config.toml
train_examples = 50862
loss = "l1"
norm = "layernorm"
norm_position = "pre"
mlp_ratio = 2
layer_scale_init = 0.1
inner_norm = false
patch_size = [8, 8]
residual_init = "scaled_by_depth"
shampoo_beta = 0.99
max_steps = 18400
epochs = 23.2
lr_schedule = "cosine_restarts"
weight_decay = 0.1
Rows from block 4 of a small masked image model, named by matrix and row number. Rows with one number belong to one neuron. Each number is 500 + 25 x the weight over its row's rms, rounded and kept within 0 to 999. All counts start at 0. Numbers have three digits each. After the name is the row's rms in percent of the matrix's.
After each neuron's rows are labels from the 100 images, of 14976, where the neuron reaches its highest value: "colour at peak" is the nearest of a few named colours to the mean colour under the peak; "place" is the part of the image that holds the peak. Only what is clearly more common there than usual is listed. The data: regions of photos with short descriptions (Visual Genome).
# fc1: MLP up (model.blocks.4.mlp.fc1.weight, 1024x512), inputs 172-257
# fc2: MLP down (model.blocks.4.mlp.fc2.weight, 512x1024, transposed), outputs 172-257

fc1.711 086:529465483509533498461492553518515557517477509500478518505515506522506489463555486493492515541470556418473470489487511510522501514534500509503496462482491514539507502492513544476488507488489508491473498484549454483498452473572486478511540490548526470529507468
fc2.711 072:504446482432524519513526495468500492492447520477491509517513490513507484507478557516503477473497540524529501457547490500473472479493491502526545497498502567487498507602494506512459493528498454502459549497503529491504528494487490507468504500533429486470455506
colour at peak: black
place: bottom left

fc1.98 085:491511448529458500492481456530491505447495565476478494539486494488455510507518523480505501502505509517515479514516509495475468530473538543497495488574481587460539491496534485494483537514528491465493478500506545495530482483507514531460439502495541486499485469
fc2.98 086:518506489520503482526505555475471489506544478510506518515501507514511519533500504520514523499492502474488482462478461512472512522497526513517465491510496471568499504447481488517527492547488499521471530504494514489491470529525506488519500515454496503515474496
colour at peak: white
place: top right

fc1.582 101:500461459530509480542483429496518489440484516491513458492512481516565493539512463524501524499519505470529527510519501520513484497487471498530533501507495485520522472485474536523490504541521480495503492535478485502462489481472530517462507515483491439511499504
fc2.582 105:505518495485469529474499497487480498531519505493507510467502531473503511490503495489495525512493481543471452512504496529502498509498520507494442516500492515496478497489505530511521445466487589560498528476554453493538489475497482495489535483523535512502476494
colour at peak: white
place: top centre

fc1.437 103:477549537482499504492500522465512510477504496515469532517515488510519460479490522480500501487520517529471479521526478539494486484491490495508502505449498499502499523466475494522538487518499538538501476447501477504502513468506535521490490489515514500547488503
fc2.437 098:462504500503498521476492468512520490523523525487493518481480530500461490573505438545483492509438484489476476502499528529512494455523535510519522565522521449507499473489498510465490488473502498518505517490516522497513493543478463535511525454477549522489493512
colour at peak: white
place: middle right

fc1.216 082:505508477527489508500486498476509459495532510484505485483483489463499509504500489500491502503539484515536490529511479535533484545488506481515519504530473585484530503491511504482497513554500511548511496491505517505489549475501494513485492523453543507521497491
fc2.216 080:494503484528507509498495499477489480486501496504497478520513520499465497536509496503495527495499470484483479486493530495505504492513466538529490508494491517531492501442489506539470468498487530515493509500498523491506471509463462478471502513458479529522503501
colour at peak: white
place: top centre

fc1.384 104:497527514471487508467479488467543505489476451483481526504531550493486519464512474505518507489478491521483474488494474505511474502462452494455512541486459508526493516524519497520491430470491477496500495481453511504498502493511520494476516528541477473484485483
fc2.384 099:471456468506499524464480505525523487515500487498523540471516491503452480570542469517485515520503514495488486485535523462552520452503501482455493507475501493539473504540498475510455541517507459503487523493488512490519563470529498521514483519467515512538515508
colour at peak: white
place: top right

fc1.356 096:526475521457551541547506490503495501511512527534492503502479535491497483523527548511504489531497461487499505503525506522473511495502526510521489523540479497517500492541560504484502515474473516536455470486519508501513489519489475474474489518428528552536481491
fc2.356 093:487519548501487506515548460480503485506511473501480461538511535500523500535465520506466502505466482494523530497462490513484525461500520482520538475500491477513538456502478501503496475569515428500513496538464511528536569493471521500472492514523464508447483534
colour at peak: white
place: top centre

fc1.56 092:495513518506501503523490538477495487470527492474542484474496535482486521455485499501526502491539472511484506459505489456471484503533477502491530514487486480516481504521521473499535511478498482485501494533513488496516507522485480467515488528517483550474459486
fc2.56 093:508507490508482475504528475489502530509524509510504549530479490509496498495470500466479503481515471556499483460505498471465522454491499510474508478539536526487516500528484493452454473500499546484559472507492512497501510492463491489497488463516474487514469486
colour at peak: black
place: top centre

fc1.185 095:493494497509480473471506481459469539501465499528532492486492524502510487503503492511485508542445475494485516486491499488462526463511491499491523525500493465511512519530509488478479489501492504514466489508503486491517523485513522501481493526429501475515527459
fc2.185 105:497513489506529520501482518478515467493519519501497531505493535478497446527472513531521506492533499509485531494530519490504491507491460476466557497493516511505518467456499500518495496511469542517467554502546487494516512504504483503487506528523477531507538489
colour at peak: white
place: top centre; top left

fc1.725 098:496495476520480499510474498501521489463497490526486455485478481484527494542506516482494529483505480539490478549507499481506504509531512487522513496489501531489475488544514501430496451495517544474440485493514488488484551484485509513509453459475506517542487477
fc2.725 099:472516485544521478499533512553502537492483483509512499528485502484458527462491526497549526500461535506541519482529491535523489545492514534474484525504484491478460488509475442548489491512530473523570481484509447496483468512516496542508504490523523487542523488
colour at peak: black
place: top left

fc1.443 104:490514537459488502460514487500512559452521527504498547522539511512419493474491470509497521476475520544512522490487541493534471477487489494510487515510467488507519499504526533466500427524512486487462492504471517485485547541536508524501540504491543498496516499
fc2.443 097:537491547498523512504530519497514524504484485504502453508478514536523472498489488473499493505533510477493483520507451447488495538509517516579580521529508523528514516489485476518462514486513488494522535490470474509536458485476480542527513468529455450492509551
colour at peak: black
place: top centre

fc1.299 091:490509507472492492495481479509521490470499466512527524529483444474516492476494462492476486527506537491497491516528499490507489500509505492461507494487545461482545486474541499563518482487486494489488492492481477513480497545485494500484484513494502475475481528
fc2.299 090:503538513464484524471519497545494525479501496499529429454508535484490511529507525499497481497512473514513508490531479489511500510480477516576506514505498545513514524474490485481479550510479523497472514478491440472488493499507517496492475462511510511489493481
colour at peak: black
place: top centre

fc1.463 085:511502492585492513484536469528478504491468519468484505549545493510565489491523490488486496531510531531522501536517523426469463519461519499501531498454467459483485532509556496522503465486515503491511483496461485496518459466505561506525495489482502504478453518
fc2.463 084:465481488482476482495508543515526529463477491533491522529558516497519463537476491486503511532484471446492482490510515502522542479530476519518464469506496536554504511522494509498524515528481486544463434481512561505510599517487474506481543488480536525517472521
colour at peak: black
place: top centre

fc1.334 069:533508507606489518511487504494484488434528502491496513514506456470518511516467494477490480513481487502524538484519515452535481487505532478496505491482465488524502507472470515501519476523485476496476498534446499511501518469510543513458534538485497502498500500
fc2.334 080:502483519448474471529523540482489530522503502503494487493505518496531495484503556517490505516455518410538516498526499517497500489499496520503503497493490520469487481455500518477514514531484497466505482506504508518479532533511484525504509478506499554523490491
colour at peak: black
place: bottom centre

fc1.165 115:464480487474509518489481544465506521511520507502520498476481471492501528417487523480509540515511490517528481477424467516516465512538508522478505515508479489510490460495488470473498548496499505555488487534510476543504540511510512508469514512478497500523484488
fc2.165 099:507479514513474479494481468565446490479473443486496542460492538547523489529507495534513546509517467535497507505520516521527528459523429522477477545506524458490457470483506513486507468521502488493547504508508498497514471467476508480496478470500514516501516487
colour at peak: white
place: middle right

fc1.357 084:526507500490524510555474480546498484502480524495551463495493520526488471553480527559491493492524435555513504554496512512457526503507458526537511511491457478499531518502480502472509528507496530523459500477430478513479523480517517485487469507477551530501490481
fc2.357 094:497495523481500481502509533500500456495497497504514475525512522463516512559475514511507505488512523533497510493508448518511496522508496516510569508502521480518544473526499479486494471519510474502500475503475461487519551482482526514509480487503490532476441519
colour at peak: white
place: top centre

fc1.101 082:489499454508528536470457440514461520476498497494476494466486520499446506503475547497514478486518519472516486506501497530490475556492520521481504490513491553499523516545478518477454503525551484514468482505517490486510512508481515491456462524497521504493492473
fc2.101 085:513525503534495497533520535463484470503486478521494533490497508479498524539522484545491493504526486488513508490506488493499523524475498544545485491477503485513517509394480509541505489567469511506516507506463500501495466507543489507496463522487515514513480493
colour at peak: white
place: top right

fc1.63 093:516540535468480504517485471474480427517491507468495466517497512515470536503477492477513503511523466567500501460476527503501480510482500509515554489507484493483518468518499538513516484476512494492485525472494479507507536504504520495494467515511449475478477490
fc2.63 079:541508512498508493497485504494524474522493464500535500520527489506489518516447500464493484480502502492491451470516512490508479509491536478512505479522534518487498513562495524420501443477511520519497510493505511490537504476428508529502507484521509477491499516
colour at peak: white
place: top right

fc1.528 102:513459513505515521514501519513489502495489510499541485468516543520473492516522482528552534492516523470463520454505528509512487497490490492467458521467496493523511516485499487490506463503493469500466485515473496462498464517546521483498475517570503481481547468
fc2.528 116:492515520555512476474542526522528510509483507519522512490490481536515495506460524515497479473506459505505501548479517488481493491528504482499505506497473519514513490508495492472522529514496462510485512476478525468501545500469490518484481462497500479485471521
colour at peak: black
place: top centre

fc1.761 094:459473441498526481477451459505454538489506539512504433513472491500510495548484493499516510477537475516486547477501515484512474513491509511508510511545476474478509482492492527510492488491507482461489502471514499510489483495480461510462481501459552464514523467
fc2.761 101:520532487519467498524539506490533491489550512522477483473513588518499495497505518483480504492505486490486477508502459472515510499487528489496520543544487500501524486481484521505532481486500554545490506500479445528526476506472529484529500478514538513524501504
colour at peak: white
place: top right

fc1.241 108:468543493489493518508525505503552491475548470483504493491523495555485500479490552467489480517534425509528505511470512509506492531479539493486495473500486553471488475503516524494532522460467466533498524510490502522518503523482449497510469497469478517501518497
fc2.241 093:531486505503522485471462457435461503492461494487497471495486476471507494503500491496496484498500511507496471508480486513508538489502478527521509482486492417495486486518509472467502499526506477498489468504471438508493510497494519486504491509497521513483499537
colour at peak: white
place: top centre

fc1.605 110:483489482499514529496480438498507516496469484488493468516502464530457459520493484542481521526507605567465509497516542528483508540507530555504457519525537497496499483512519494438530477483471497500498508475533490506488491526492516467535508485443519475548470540
fc2.605 109:455485460495474522490491480464468484488472482518502470464502501470504501523546511495509473485516530508480466506519536535525487534477524493470538478498495504513529492455529490500493526559499509524497497500537513500512508499527515498507488533555522504484501478
colour at peak: black
place: top centre

fc1.201 097:503470482490511479478484495494511520506486487516499480511506512520561485528513512494473508496501539484512520500535523518464481477515432502535471478515517501468496502563489523478519514499502494462510477542502466521504460482500491473449461508469506463506487531
fc2.201 103:524515490478511495472536540516532430480471487471494488492487504509524482515496511556497505497523523563502483493518508518504462517507549500471481537504497522515519512491481540526449535496484538574475525499556511474486493477580536520472545541438499496515484484
colour at peak: white
place: top centre

fc1.151 100:465467524514504479529499453485532474464531520510480531476499482438479538533501527492526503515524508481506486502526472501539482514520514509469498486501503549511516476524517456516512506524521472460474475518516492487509516489500515514480503513505492480537446503
fc2.151 092:514482500482535513510509522493454535506503511496496503510491520476511514500497512537472495503541521539511484523481470525511508555477545492470474482504491472574519502479486510482535547465471532519495512484506495486512430494505524496520542490495474505535445471
colour at peak: white
place: top centre

fc1.480 089:505532517565474496530501492507503506482521512473518498488487477499525507445482474466471499500477484468538501476508511503560474515511518465517520478521473486498491529513538464563492493481497524482485517535486485538550496492529575524499528493503526472487481540
fc2.480 088:503529450475524483481505538516457508482505473492478487461488532465541496496477506515502510516487506558515539469530480530500530496504476498526522503530517481491478482522501533466511536466503524477545481511498548514476568515499481510535474545515485525497501543
colour at peak: black
place: middle left

fc1.508 099:497484484459507540474522497527522523447506490509495475505529481492489495531509496529518498534526447484517526485471447470459483508500540524486523504510511493528529432537526566502515505468536481476512539518486509511475521489466488518480480531500464511492495451
fc2.508 100:502441526528475513487532521511509489511475510473494528493511508495515504488477497513487483489454521509498531466557489525551512494495496462510486495482494562532506534500503523487488472494500486534453480496501491545527478484493468529533507515427482490501555512
colour at peak: white
place: top right

fc1.190 115:519496500504529484528504458466494536519518502503499538502490470565560478519514537478521498498551497532515510461495497525491474522519531490501472519524487525514467509557495504539520444516499507506478448501513495513496510526500482483478510491481520524494485505
fc2.190 106:508493492486514485517487479513527509531482470512506482493511520504514495485528520479479509487495492515517461517507502510529505493515468524518493514507500487462502524430516484476494539443512499506516479499529477517522489482510518521497471522591499515480530536
colour at peak: white
place: top left

fc1.333 098:510517560454506489520478467519508502544546521529534487509512458503525482517512512462538476498484460511494532429524516499538487516499517520533491516542482491488526538547499478527501516489475500486526510496486500492462515477487515518446525483475453510539470488
fc2.333 085:495445500544484456500519503538517495498521504490496504497526534494513530519518507511501492501503537511501472448492509545483531498530484483517505517484483494493476466523518536487510428458515534503463527506501449483518498543472526461518493460498504531545556453
colour at peak: white
place: top centre

fc1.229 096:483525467507503510502502458492552471467559526486494494511462503518487498551515492463510505487480494508479481521511507502493488479469514505478492480535488559470481491562524526495471563483505509449491503556532486505545523482488512538475494490485520484507471487
fc2.229 102:492482497514517477520484553473429509504529486495509537541513485516527493529497506501496530502516544512510490477492474529474515523516528505481459479499484475538505518473473514512513519506505444521483522498519500511493427498544482485527491502487484508571484497
colour at peak: white
place: top right

fc1.590 095:497490513429468498519483532508510515512510499493507487507460451504486490510463492478522505522535493498504504527527498471509500489515429530521508501522506438477489541521544511513487474492539468479482482501498493518516527505514515479473539527467519559469560489
fc2.590 097:532494506531509530484522467521545472476511548496498475518423510508484528516451459501491513496474503490514496490488507525562469505515537490497489508507505552541490474531468515506503470517521470490514533536503505463473489539506501548501463504472469516523494488
colour at peak: white
place: top centre

fc1.390 110:548462480459498481492531503499533496526530493526513504514461494473548491524515468476513552506518466503512511516504531481480493529531480460487484455507524504483481461484518519519490463483491490461497496502530487486499493544462480534469514461487485532502528494
fc2.390 108:503489509500505480506528533506505521501482478506514502483538506522518476532493503517503468488512510480488484524499488505515514476504547495447507554500490489483497535525500502493474512401510430470498474480512510529477516559479517511498484509511517521520528489
colour at peak: white
place: top centre