python train.py --model="masked image model" --dataset="regions of photos with short descriptions (Visual Genome)" --train_examples=50862 --image_size=32 --grayscale=true --crop_scale_min=1 --horizontal_flip=true --translate=0.06 --method="simmim" --mask_ratio=0.75 --loss="l1" --arch="mlp_mixer" --norm="layernorm" --norm_position="pre" --activation="gelu" --mlp_ratio=2 --layer_scale_init=0.1 --parallel_block=false --inner_norm=false --drop_path=0.15 --patch_size=[8, 8] --conv_stem=false --layers=8 --width=512 --init="orthogonal" --residual_init="scaled_by_depth" --optimizer="soap" --beta2=0.99 --lr=0.00088 --beta1=0.95 --shampoo_beta=0.99 --eps=1e-08 --precondition_frequency=10 --max_precond_dim=512 --one_sided=false --adamw_lr_other_params=0.0013 --steps=18400 --batch_size=64 --epochs=23.2 --lr_schedule="cosine_restarts" --final_lr_fraction=0 --warmup_steps=920 --weight_decay=0.1 --adamw_weight_decay_other_params=0
Rows from block 5, named by matrix and row number. Rows with one number belong to one neuron. Each number is 200 + 20 x the weight over the matrix's rms, rounded and kept within 0 to 999. All counts start at 0.
# fc1: MLP up (model.blocks.5.mlp.fc1.weight, 1024x512), inputs 0-56
# fc2: MLP down (model.blocks.5.mlp.fc2.weight, 512x1024, transposed), outputs 0-56
fc1.282,211,174,184,199,192,212,196,194,189,235,174,200,212,186,188,203,221,198,200,190,193,211,207,180,196,203,197,219,185,183,201,188,196,199,189,213,204,205,173,206,215,205,201,195,204,196,208,195,175,219,199,189,182,206,214,203,219
fc2.282,186,199,191,180,190,207,153,201,163,170,205,195,203,189,187,179,166,211,189,205,174,208,197,210,205,163,214,192,185,183,221,204,244,202,200,199,207,166,217,194,172,200,197,227,194,212,194,183,238,206,184,236,200,174,180,195,206
fc1.283,234,203,198,160,190,214,174,219,196,206,210,179,192,166,184,171,177,178,184,230,182,205,207,190,194,231,216,220,185,201,187,167,167,183,190,193,223,199,214,236,164,230,212,199,223,179,204,202,203,209,193,208,204,190,212,193,174
fc2.283,185,184,199,203,209,191,212,212,202,179,198,221,214,201,225,198,203,224,211,212,196,206,208,192,190,215,187,201,190,212,177,191,219,203,226,207,180,201,205,197,209,206,177,209,203,215,188,175,187,185,210,211,199,212,206,187,213
fc1.284,145,241,206,188,243,157,203,175,239,185,211,176,215,173,223,198,196,205,219,208,201,189,199,186,235,198,198,212,228,217,185,180,223,186,162,231,175,242,181,209,209,174,173,221,186,242,225,209,171,183,185,186,204,197,158,178,149
fc2.284,204,189,200,236,187,224,185,210,191,183,225,138,201,187,188,218,239,221,176,188,200,171,223,200,195,180,199,191,210,213,197,219,198,203,215,211,202,160,236,217,204,182,187,214,211,213,202,183,193,193,211,211,244,207,219,179,235
fc1.285,177,225,179,164,188,250,211,188,208,166,177,211,188,191,176,176,185,145,188,210,211,214,193,200,224,188,204,224,206,209,209,198,223,183,184,153,177,193,174,218,183,172,185,200,185,216,211,208,178,207,181,218,173,188,173,181,177
fc2.285,206,161,209,197,190,163,221,207,196,183,202,201,190,205,215,186,244,194,231,180,201,183,193,202,241,194,191,164,186,211,195,246,231,199,210,209,217,203,197,180,147,215,194,201,183,193,203,198,206,245,169,191,231,226,206,184,183
fc1.286,205,216,190,177,208,223,220,213,189,184,224,222,222,189,213,198,202,193,222,211,205,179,197,216,248,228,203,213,189,211,215,190,175,193,199,180,152,185,194,198,201,244,223,219,215,190,205,222,210,188,196,192,203,227,195,223,176
fc2.286,188,175,229,199,188,205,188,228,206,196,193,220,194,217,199,194,180,198,202,198,164,223,203,210,161,210,229,139,202,216,226,229,243,163,198,214,201,188,204,177,169,182,177,217,230,192,207,207,184,207,191,211,188,204,212,196,180
fc1.287,193,216,174,162,214,231,228,153,214,210,192,216,202,214,192,176,233,214,235,192,184,188,217,191,182,208,205,211,189,222,192,168,226,148,213,178,204,201,197,242,238,188,223,213,188,190,207,206,225,221,213,207,153,186,188,221,228
fc2.287,204,195,210,216,207,212,208,194,209,169,200,135,249,195,207,207,219,207,195,185,199,221,192,158,226,159,267,217,185,188,209,217,214,202,185,179,223,159,226,175,214,180,184,183,219,190,223,189,183,194,223,194,219,180,193,193,233
fc1.288,187,198,177,212,200,192,220,242,227,198,169,195,176,209,183,217,213,216,173,162,212,236,197,200,201,171,167,175,213,182,260,204,215,238,190,221,215,182,195,201,193,197,214,180,233,157,165,171,207,216,211,212,192,172,179,186,243
fc2.288,203,213,203,203,174,201,207,220,208,193,185,185,207,241,206,225,179,209,201,230,215,185,188,205,196,198,230,229,220,173,152,230,157,225,220,214,190,202,194,191,206,185,228,206,134,189,169,209,243,201,167,200,173,181,240,198,228
fc1.289,220,218,211,239,197,226,204,205,196,189,238,167,211,213,203,166,181,201,178,190,186,175,180,190,204,174,225,224,223,208,189,198,201,173,200,186,244,223,224,201,212,187,201,196,159,200,184,254,200,164,219,215,197,166,211,223,176
fc2.289,214,219,227,182,226,180,233,208,201,184,214,202,183,186,183,233,176,194,192,243,202,200,219,202,167,188,190,184,181,194,183,208,212,202,173,166,209,169,246,185,186,191,189,236,211,198,188,206,180,209,189,188,205,191,203,219,175
fc1.290,167,204,203,187,196,194,231,194,199,203,192,204,182,207,197,205,189,185,199,209,190,191,201,194,173,203,243,184,183,186,220,195,172,224,215,192,186,212,188,212,198,175,188,228,156,212,214,177,246,199,206,185,237,193,172,154,215
fc2.290,210,179,175,176,207,215,202,217,172,200,211,216,215,191,170,210,193,226,161,208,189,214,225,186,201,200,171,240,186,243,173,191,169,193,222,224,237,197,210,169,188,194,205,209,253,177,197,200,246,185,189,202,162,196,193,193,223
fc1.291,202,193,202,183,210,179,215,207,195,202,213,187,193,217,201,198,198,200,195,210,183,187,206,203,197,180,198,188,195,199,174,187,185,189,190,185,189,247,199,174,163,202,202,191,212,223,197,205,221,217,245,201,212,236,218,210,193
fc2.291,173,201,198,212,212,197,185,185,197,198,212,228,212,186,215,188,199,217,205,208,197,192,209,195,205,210,208,202,191,191,211,190,206,196,210,212,241,187,198,231,193,202,197,222,182,212,205,212,212,211,182,210,189,200,212,183,186
fc1.292,226,195,174,164,199,220,191,218,192,254,215,193,185,219,209,177,194,183,228,208,185,187,199,172,219,221,202,186,158,169,203,207,235,179,183,207,174,197,173,238,197,179,226,209,225,206,194,198,198,167,217,188,182,241,198,199,208
fc2.292,153,187,205,244,205,203,207,177,190,188,214,240,194,213,221,206,190,219,221,192,188,182,200,207,220,229,185,207,195,206,217,207,233,211,210,202,209,227,205,196,217,190,175,196,218,159,208,219,171,207,162,195,200,209,213,183,217
fc1.293,210,160,193,179,197,217,232,190,173,179,208,187,215,179,188,231,174,215,164,214,169,184,205,165,211,216,213,184,197,200,210,228,200,204,202,253,308,211,207,183,151,226,202,238,177,173,201,172,206,241,198,175,201,216,196,223,192
fc2.293,187,203,205,170,194,207,178,195,193,204,201,206,200,174,203,202,213,216,192,216,174,219,197,190,196,186,221,202,197,151,195,203,187,190,215,174,166,178,231,171,218,186,189,244,187,206,217,199,194,208,196,191,203,207,216,220,199
fc1.294,189,217,242,203,199,194,226,190,201,206,214,174,230,203,184,195,211,224,189,203,180,203,218,214,202,186,212,211,211,187,224,230,167,183,204,190,203,241,199,159,208,212,195,232,233,239,215,192,194,213,171,176,194,237,177,206,161
fc2.294,178,200,177,212,211,159,189,183,191,206,202,150,175,191,189,161,250,177,220,154,189,224,173,207,219,192,194,190,208,164,183,207,197,228,213,197,168,240,174,181,175,195,220,211,194,204,202,189,198,178,186,221,203,196,192,172,193
fc1.295,178,177,199,218,197,180,218,207,192,193,191,179,207,178,185,237,189,187,186,183,211,211,191,215,212,180,181,173,194,235,178,193,216,197,196,192,172,190,186,193,198,207,172,211,181,182,204,212,184,202,209,183,187,200,202,213,194
fc2.295,217,196,225,200,196,201,210,190,220,200,195,187,207,222,192,182,227,212,188,193,194,189,191,218,200,192,195,230,211,218,205,215,170,218,189,220,241,175,219,214,249,194,234,195,243,200,211,222,221,224,176,216,216,197,197,205,183
fc1.296,234,194,215,205,182,234,196,210,184,184,198,194,236,169,175,192,167,219,186,218,191,199,218,192,175,206,196,217,216,214,175,202,177,200,256,174,193,216,200,190,219,223,196,201,243,179,193,176,215,213,208,210,186,263,222,191,197
fc2.296,218,214,217,185,176,209,220,207,203,216,205,200,217,250,202,206,209,217,232,192,185,210,175,177,249,177,175,186,167,221,244,197,255,216,222,220,196,188,203,205,188,201,216,173,181,202,200,161,164,201,189,213,219,180,202,195,194
fc1.297,199,209,201,211,215,168,209,210,204,154,178,178,213,193,210,223,201,205,249,165,233,181,196,184,250,165,219,218,172,210,208,207,191,205,172,220,138,192,185,221,195,204,192,203,228,212,198,200,217,169,192,219,179,202,184,219,204
fc2.297,222,198,193,221,203,182,181,181,167,274,174,217,201,196,191,202,169,238,197,183,243,207,197,202,173,194,137,210,207,207,210,174,200,188,207,176,205,191,214,211,194,199,211,180,191,184,221,192,211,223,206,187,193,219,222,212,207
fc1.298,207,208,181,193,192,172,182,216,188,167,176,184,213,205,194,203,161,182,186,198,191,214,204,199,241,191,166,196,197,183,242,182,207,197,205,218,167,162,178,161,168,196,163,221,189,197,185,203,190,185,205,189,199,225,200,192,192
fc2.298,211,177,195,201,211,197,202,210,208,208,196,211,185,209,197,173,189,217,194,201,218,173,191,199,214,190,214,189,215,232,169,208,188,192,190,196,195,199,212,192,246,212,195,194,237,193,195,185,221,183,200,189,201,196,219,186,207
fc1.299,201,197,197,178,161,210,217,203,192,208,199,183,223,187,209,172,187,152,162,220,192,190,194,227,196,216,239,196,202,202,184,203,151,189,192,179,165,198,167,186,216,215,208,189,224,160,185,194,216,192,204,217,184,211,202,200,195
fc2.299,188,213,186,205,222,223,159,196,184,206,193,236,188,211,180,213,215,196,213,193,217,213,222,170,194,210,206,193,198,208,217,212,218,218,211,218,229,189,206,217,246,213,193,210,210,211,192,190,190,182,210,201,211,200,208,217,190
fc1.300,193,190,189,191,222,179,216,209,180,204,208,199,186,219,191,177,202,221,182,219,183,188,233,220,195,197,180,210,193,240,219,211,204,197,205,203,230,182,202,218,238,215,209,247,187,204,217,239,190,182,202,179,199,232,187,199,181
fc2.300,192,208,212,174,206,233,213,216,205,236,243,226,189,224,168,203,187,226,191,216,229,188,191,215,225,157,227,189,192,190,157,161,180,173,179,176,181,260,194,217,269,231,224,213,206,215,175,206,215,211,205,264,202,225,219,202,205
fc1.301,197,204,204,197,224,213,194,172,202,175,195,177,190,204,165,194,253,175,216,205,228,197,190,222,205,234,184,244,170,199,198,200,240,184,196,177,177,180,179,217,208,190,217,185,226,224,185,203,199,198,209,215,230,206,194,201,214
fc2.301,192,244,190,207,190,199,182,188,210,221,193,201,210,197,204,160,144,210,212,187,202,220,184,190,194,190,212,243,206,221,185,216,190,198,174,200,203,203,183,161,188,205,222,186,217,185,201,191,221,193,206,176,183,205,220,203,197
fc1.302,180,168,205,224,197,225,189,211,196,220,222,215,204,194,197,228,176,148,234,241,182,203,188,216,188,188,192,171,191,194,214,220,182,214,228,162,250,206,193,194,211,203,252,247,194,180,229,204,226,198,155,195,205,182,216,195,191
fc2.302,192,249,194,257,201,234,217,207,229,200,217,247,170,183,184,195,246,219,164,203,175,201,182,136,208,189,215,227,201,228,179,176,185,206,203,229,214,190,199,196,193,229,187,197,256,217,209,214,192,210,218,119,172,194,180,192,207
fc1.303,175,202,185,196,208,198,214,193,215,145,182,213,213,209,205,184,199,192,183,196,212,206,198,182,207,202,210,227,187,205,169,185,191,201,183,202,181,188,206,231,200,217,190,194,171,197,171,194,217,209,233,193,148,195,184,185,179
fc2.303,200,204,206,211,214,212,226,174,194,220,186,220,200,218,197,185,190,189,197,186,246,195,213,171,175,180,211,202,209,189,220,191,194,202,201,192,199,171,195,198,214,188,225,201,219,201,209,199,249,180,160,194,184,201,218,222,204
fc1.304,165,190,185,210,215,206,174,175,207,219,206,209,228,195,217,198,179,203,202,199,180,195,206,177,209,192,172,201,206,226,217,204,207,199,227,189,177,195,205,203,244,211,186,212,169,185,202,180,199,192,179,192,163,191,208,206,204
fc2.304,212,222,203,203,230,183,204,196,180,208,195,239,201,181,203,189,230,219,209,231,193,174,221,204,217,188,187,166,219,184,202,218,211,200,198,219,178,199,204,177,186,203,219,231,246,219,204,192,217,200,215,258,229,214,183,214,192
fc1.305,251,177,188,200,237,212,194,205,201,201,189,167,205,168,218,202,198,212,221,200,243,192,225,210,184,192,209,208,228,168,216,182,180,201,173,187,207,229,185,207,194,237,179,199,189,216,189,193,204,206,223,218,170,215,220,227,196
fc2.305,182,212,191,208,184,217,219,182,189,184,198,236,201,200,215,200,187,168,203,225,239,195,207,202,185,219,230,257,185,179,201,231,244,202,173,208,233,190,188,189,180,207,206,230,208,198,177,217,201,187,224,212,185,218,198,187,201
fc1.306,200,194,189,193,219,208,211,174,198,169,201,187,216,187,178,181,240,184,225,211,197,181,213,227,197,186,204,206,213,232,205,237,204,190,224,212,208,163,184,185,225,210,216,206,198,209,212,185,214,213,195,218,205,233,210,212,234
fc2.306,217,202,179,177,197,210,206,212,195,252,188,172,211,188,192,153,158,216,202,209,190,207,206,161,163,254,200,179,208,182,216,194,197,201,196,190,200,208,192,192,183,194,216,173,218,195,187,191,194,207,203,178,192,202,174,201,190
fc1.307,214,211,187,177,214,188,193,184,198,218,208,184,235,191,249,176,202,191,214,184,189,193,199,197,242,205,223,207,176,188,155,224,184,184,220,200,187,208,207,203,229,242,192,169,231,213,200,202,175,173,206,183,179,173,219,180,201
fc2.307,199,209,177,214,203,184,187,186,173,188,201,239,230,178,207,201,167,195,188,216,247,180,214,198,183,178,201,214,193,203,235,196,160,209,189,201,220,160,182,179,188,207,182,161,177,208,196,193,148,183,217,186,193,212,214,190,202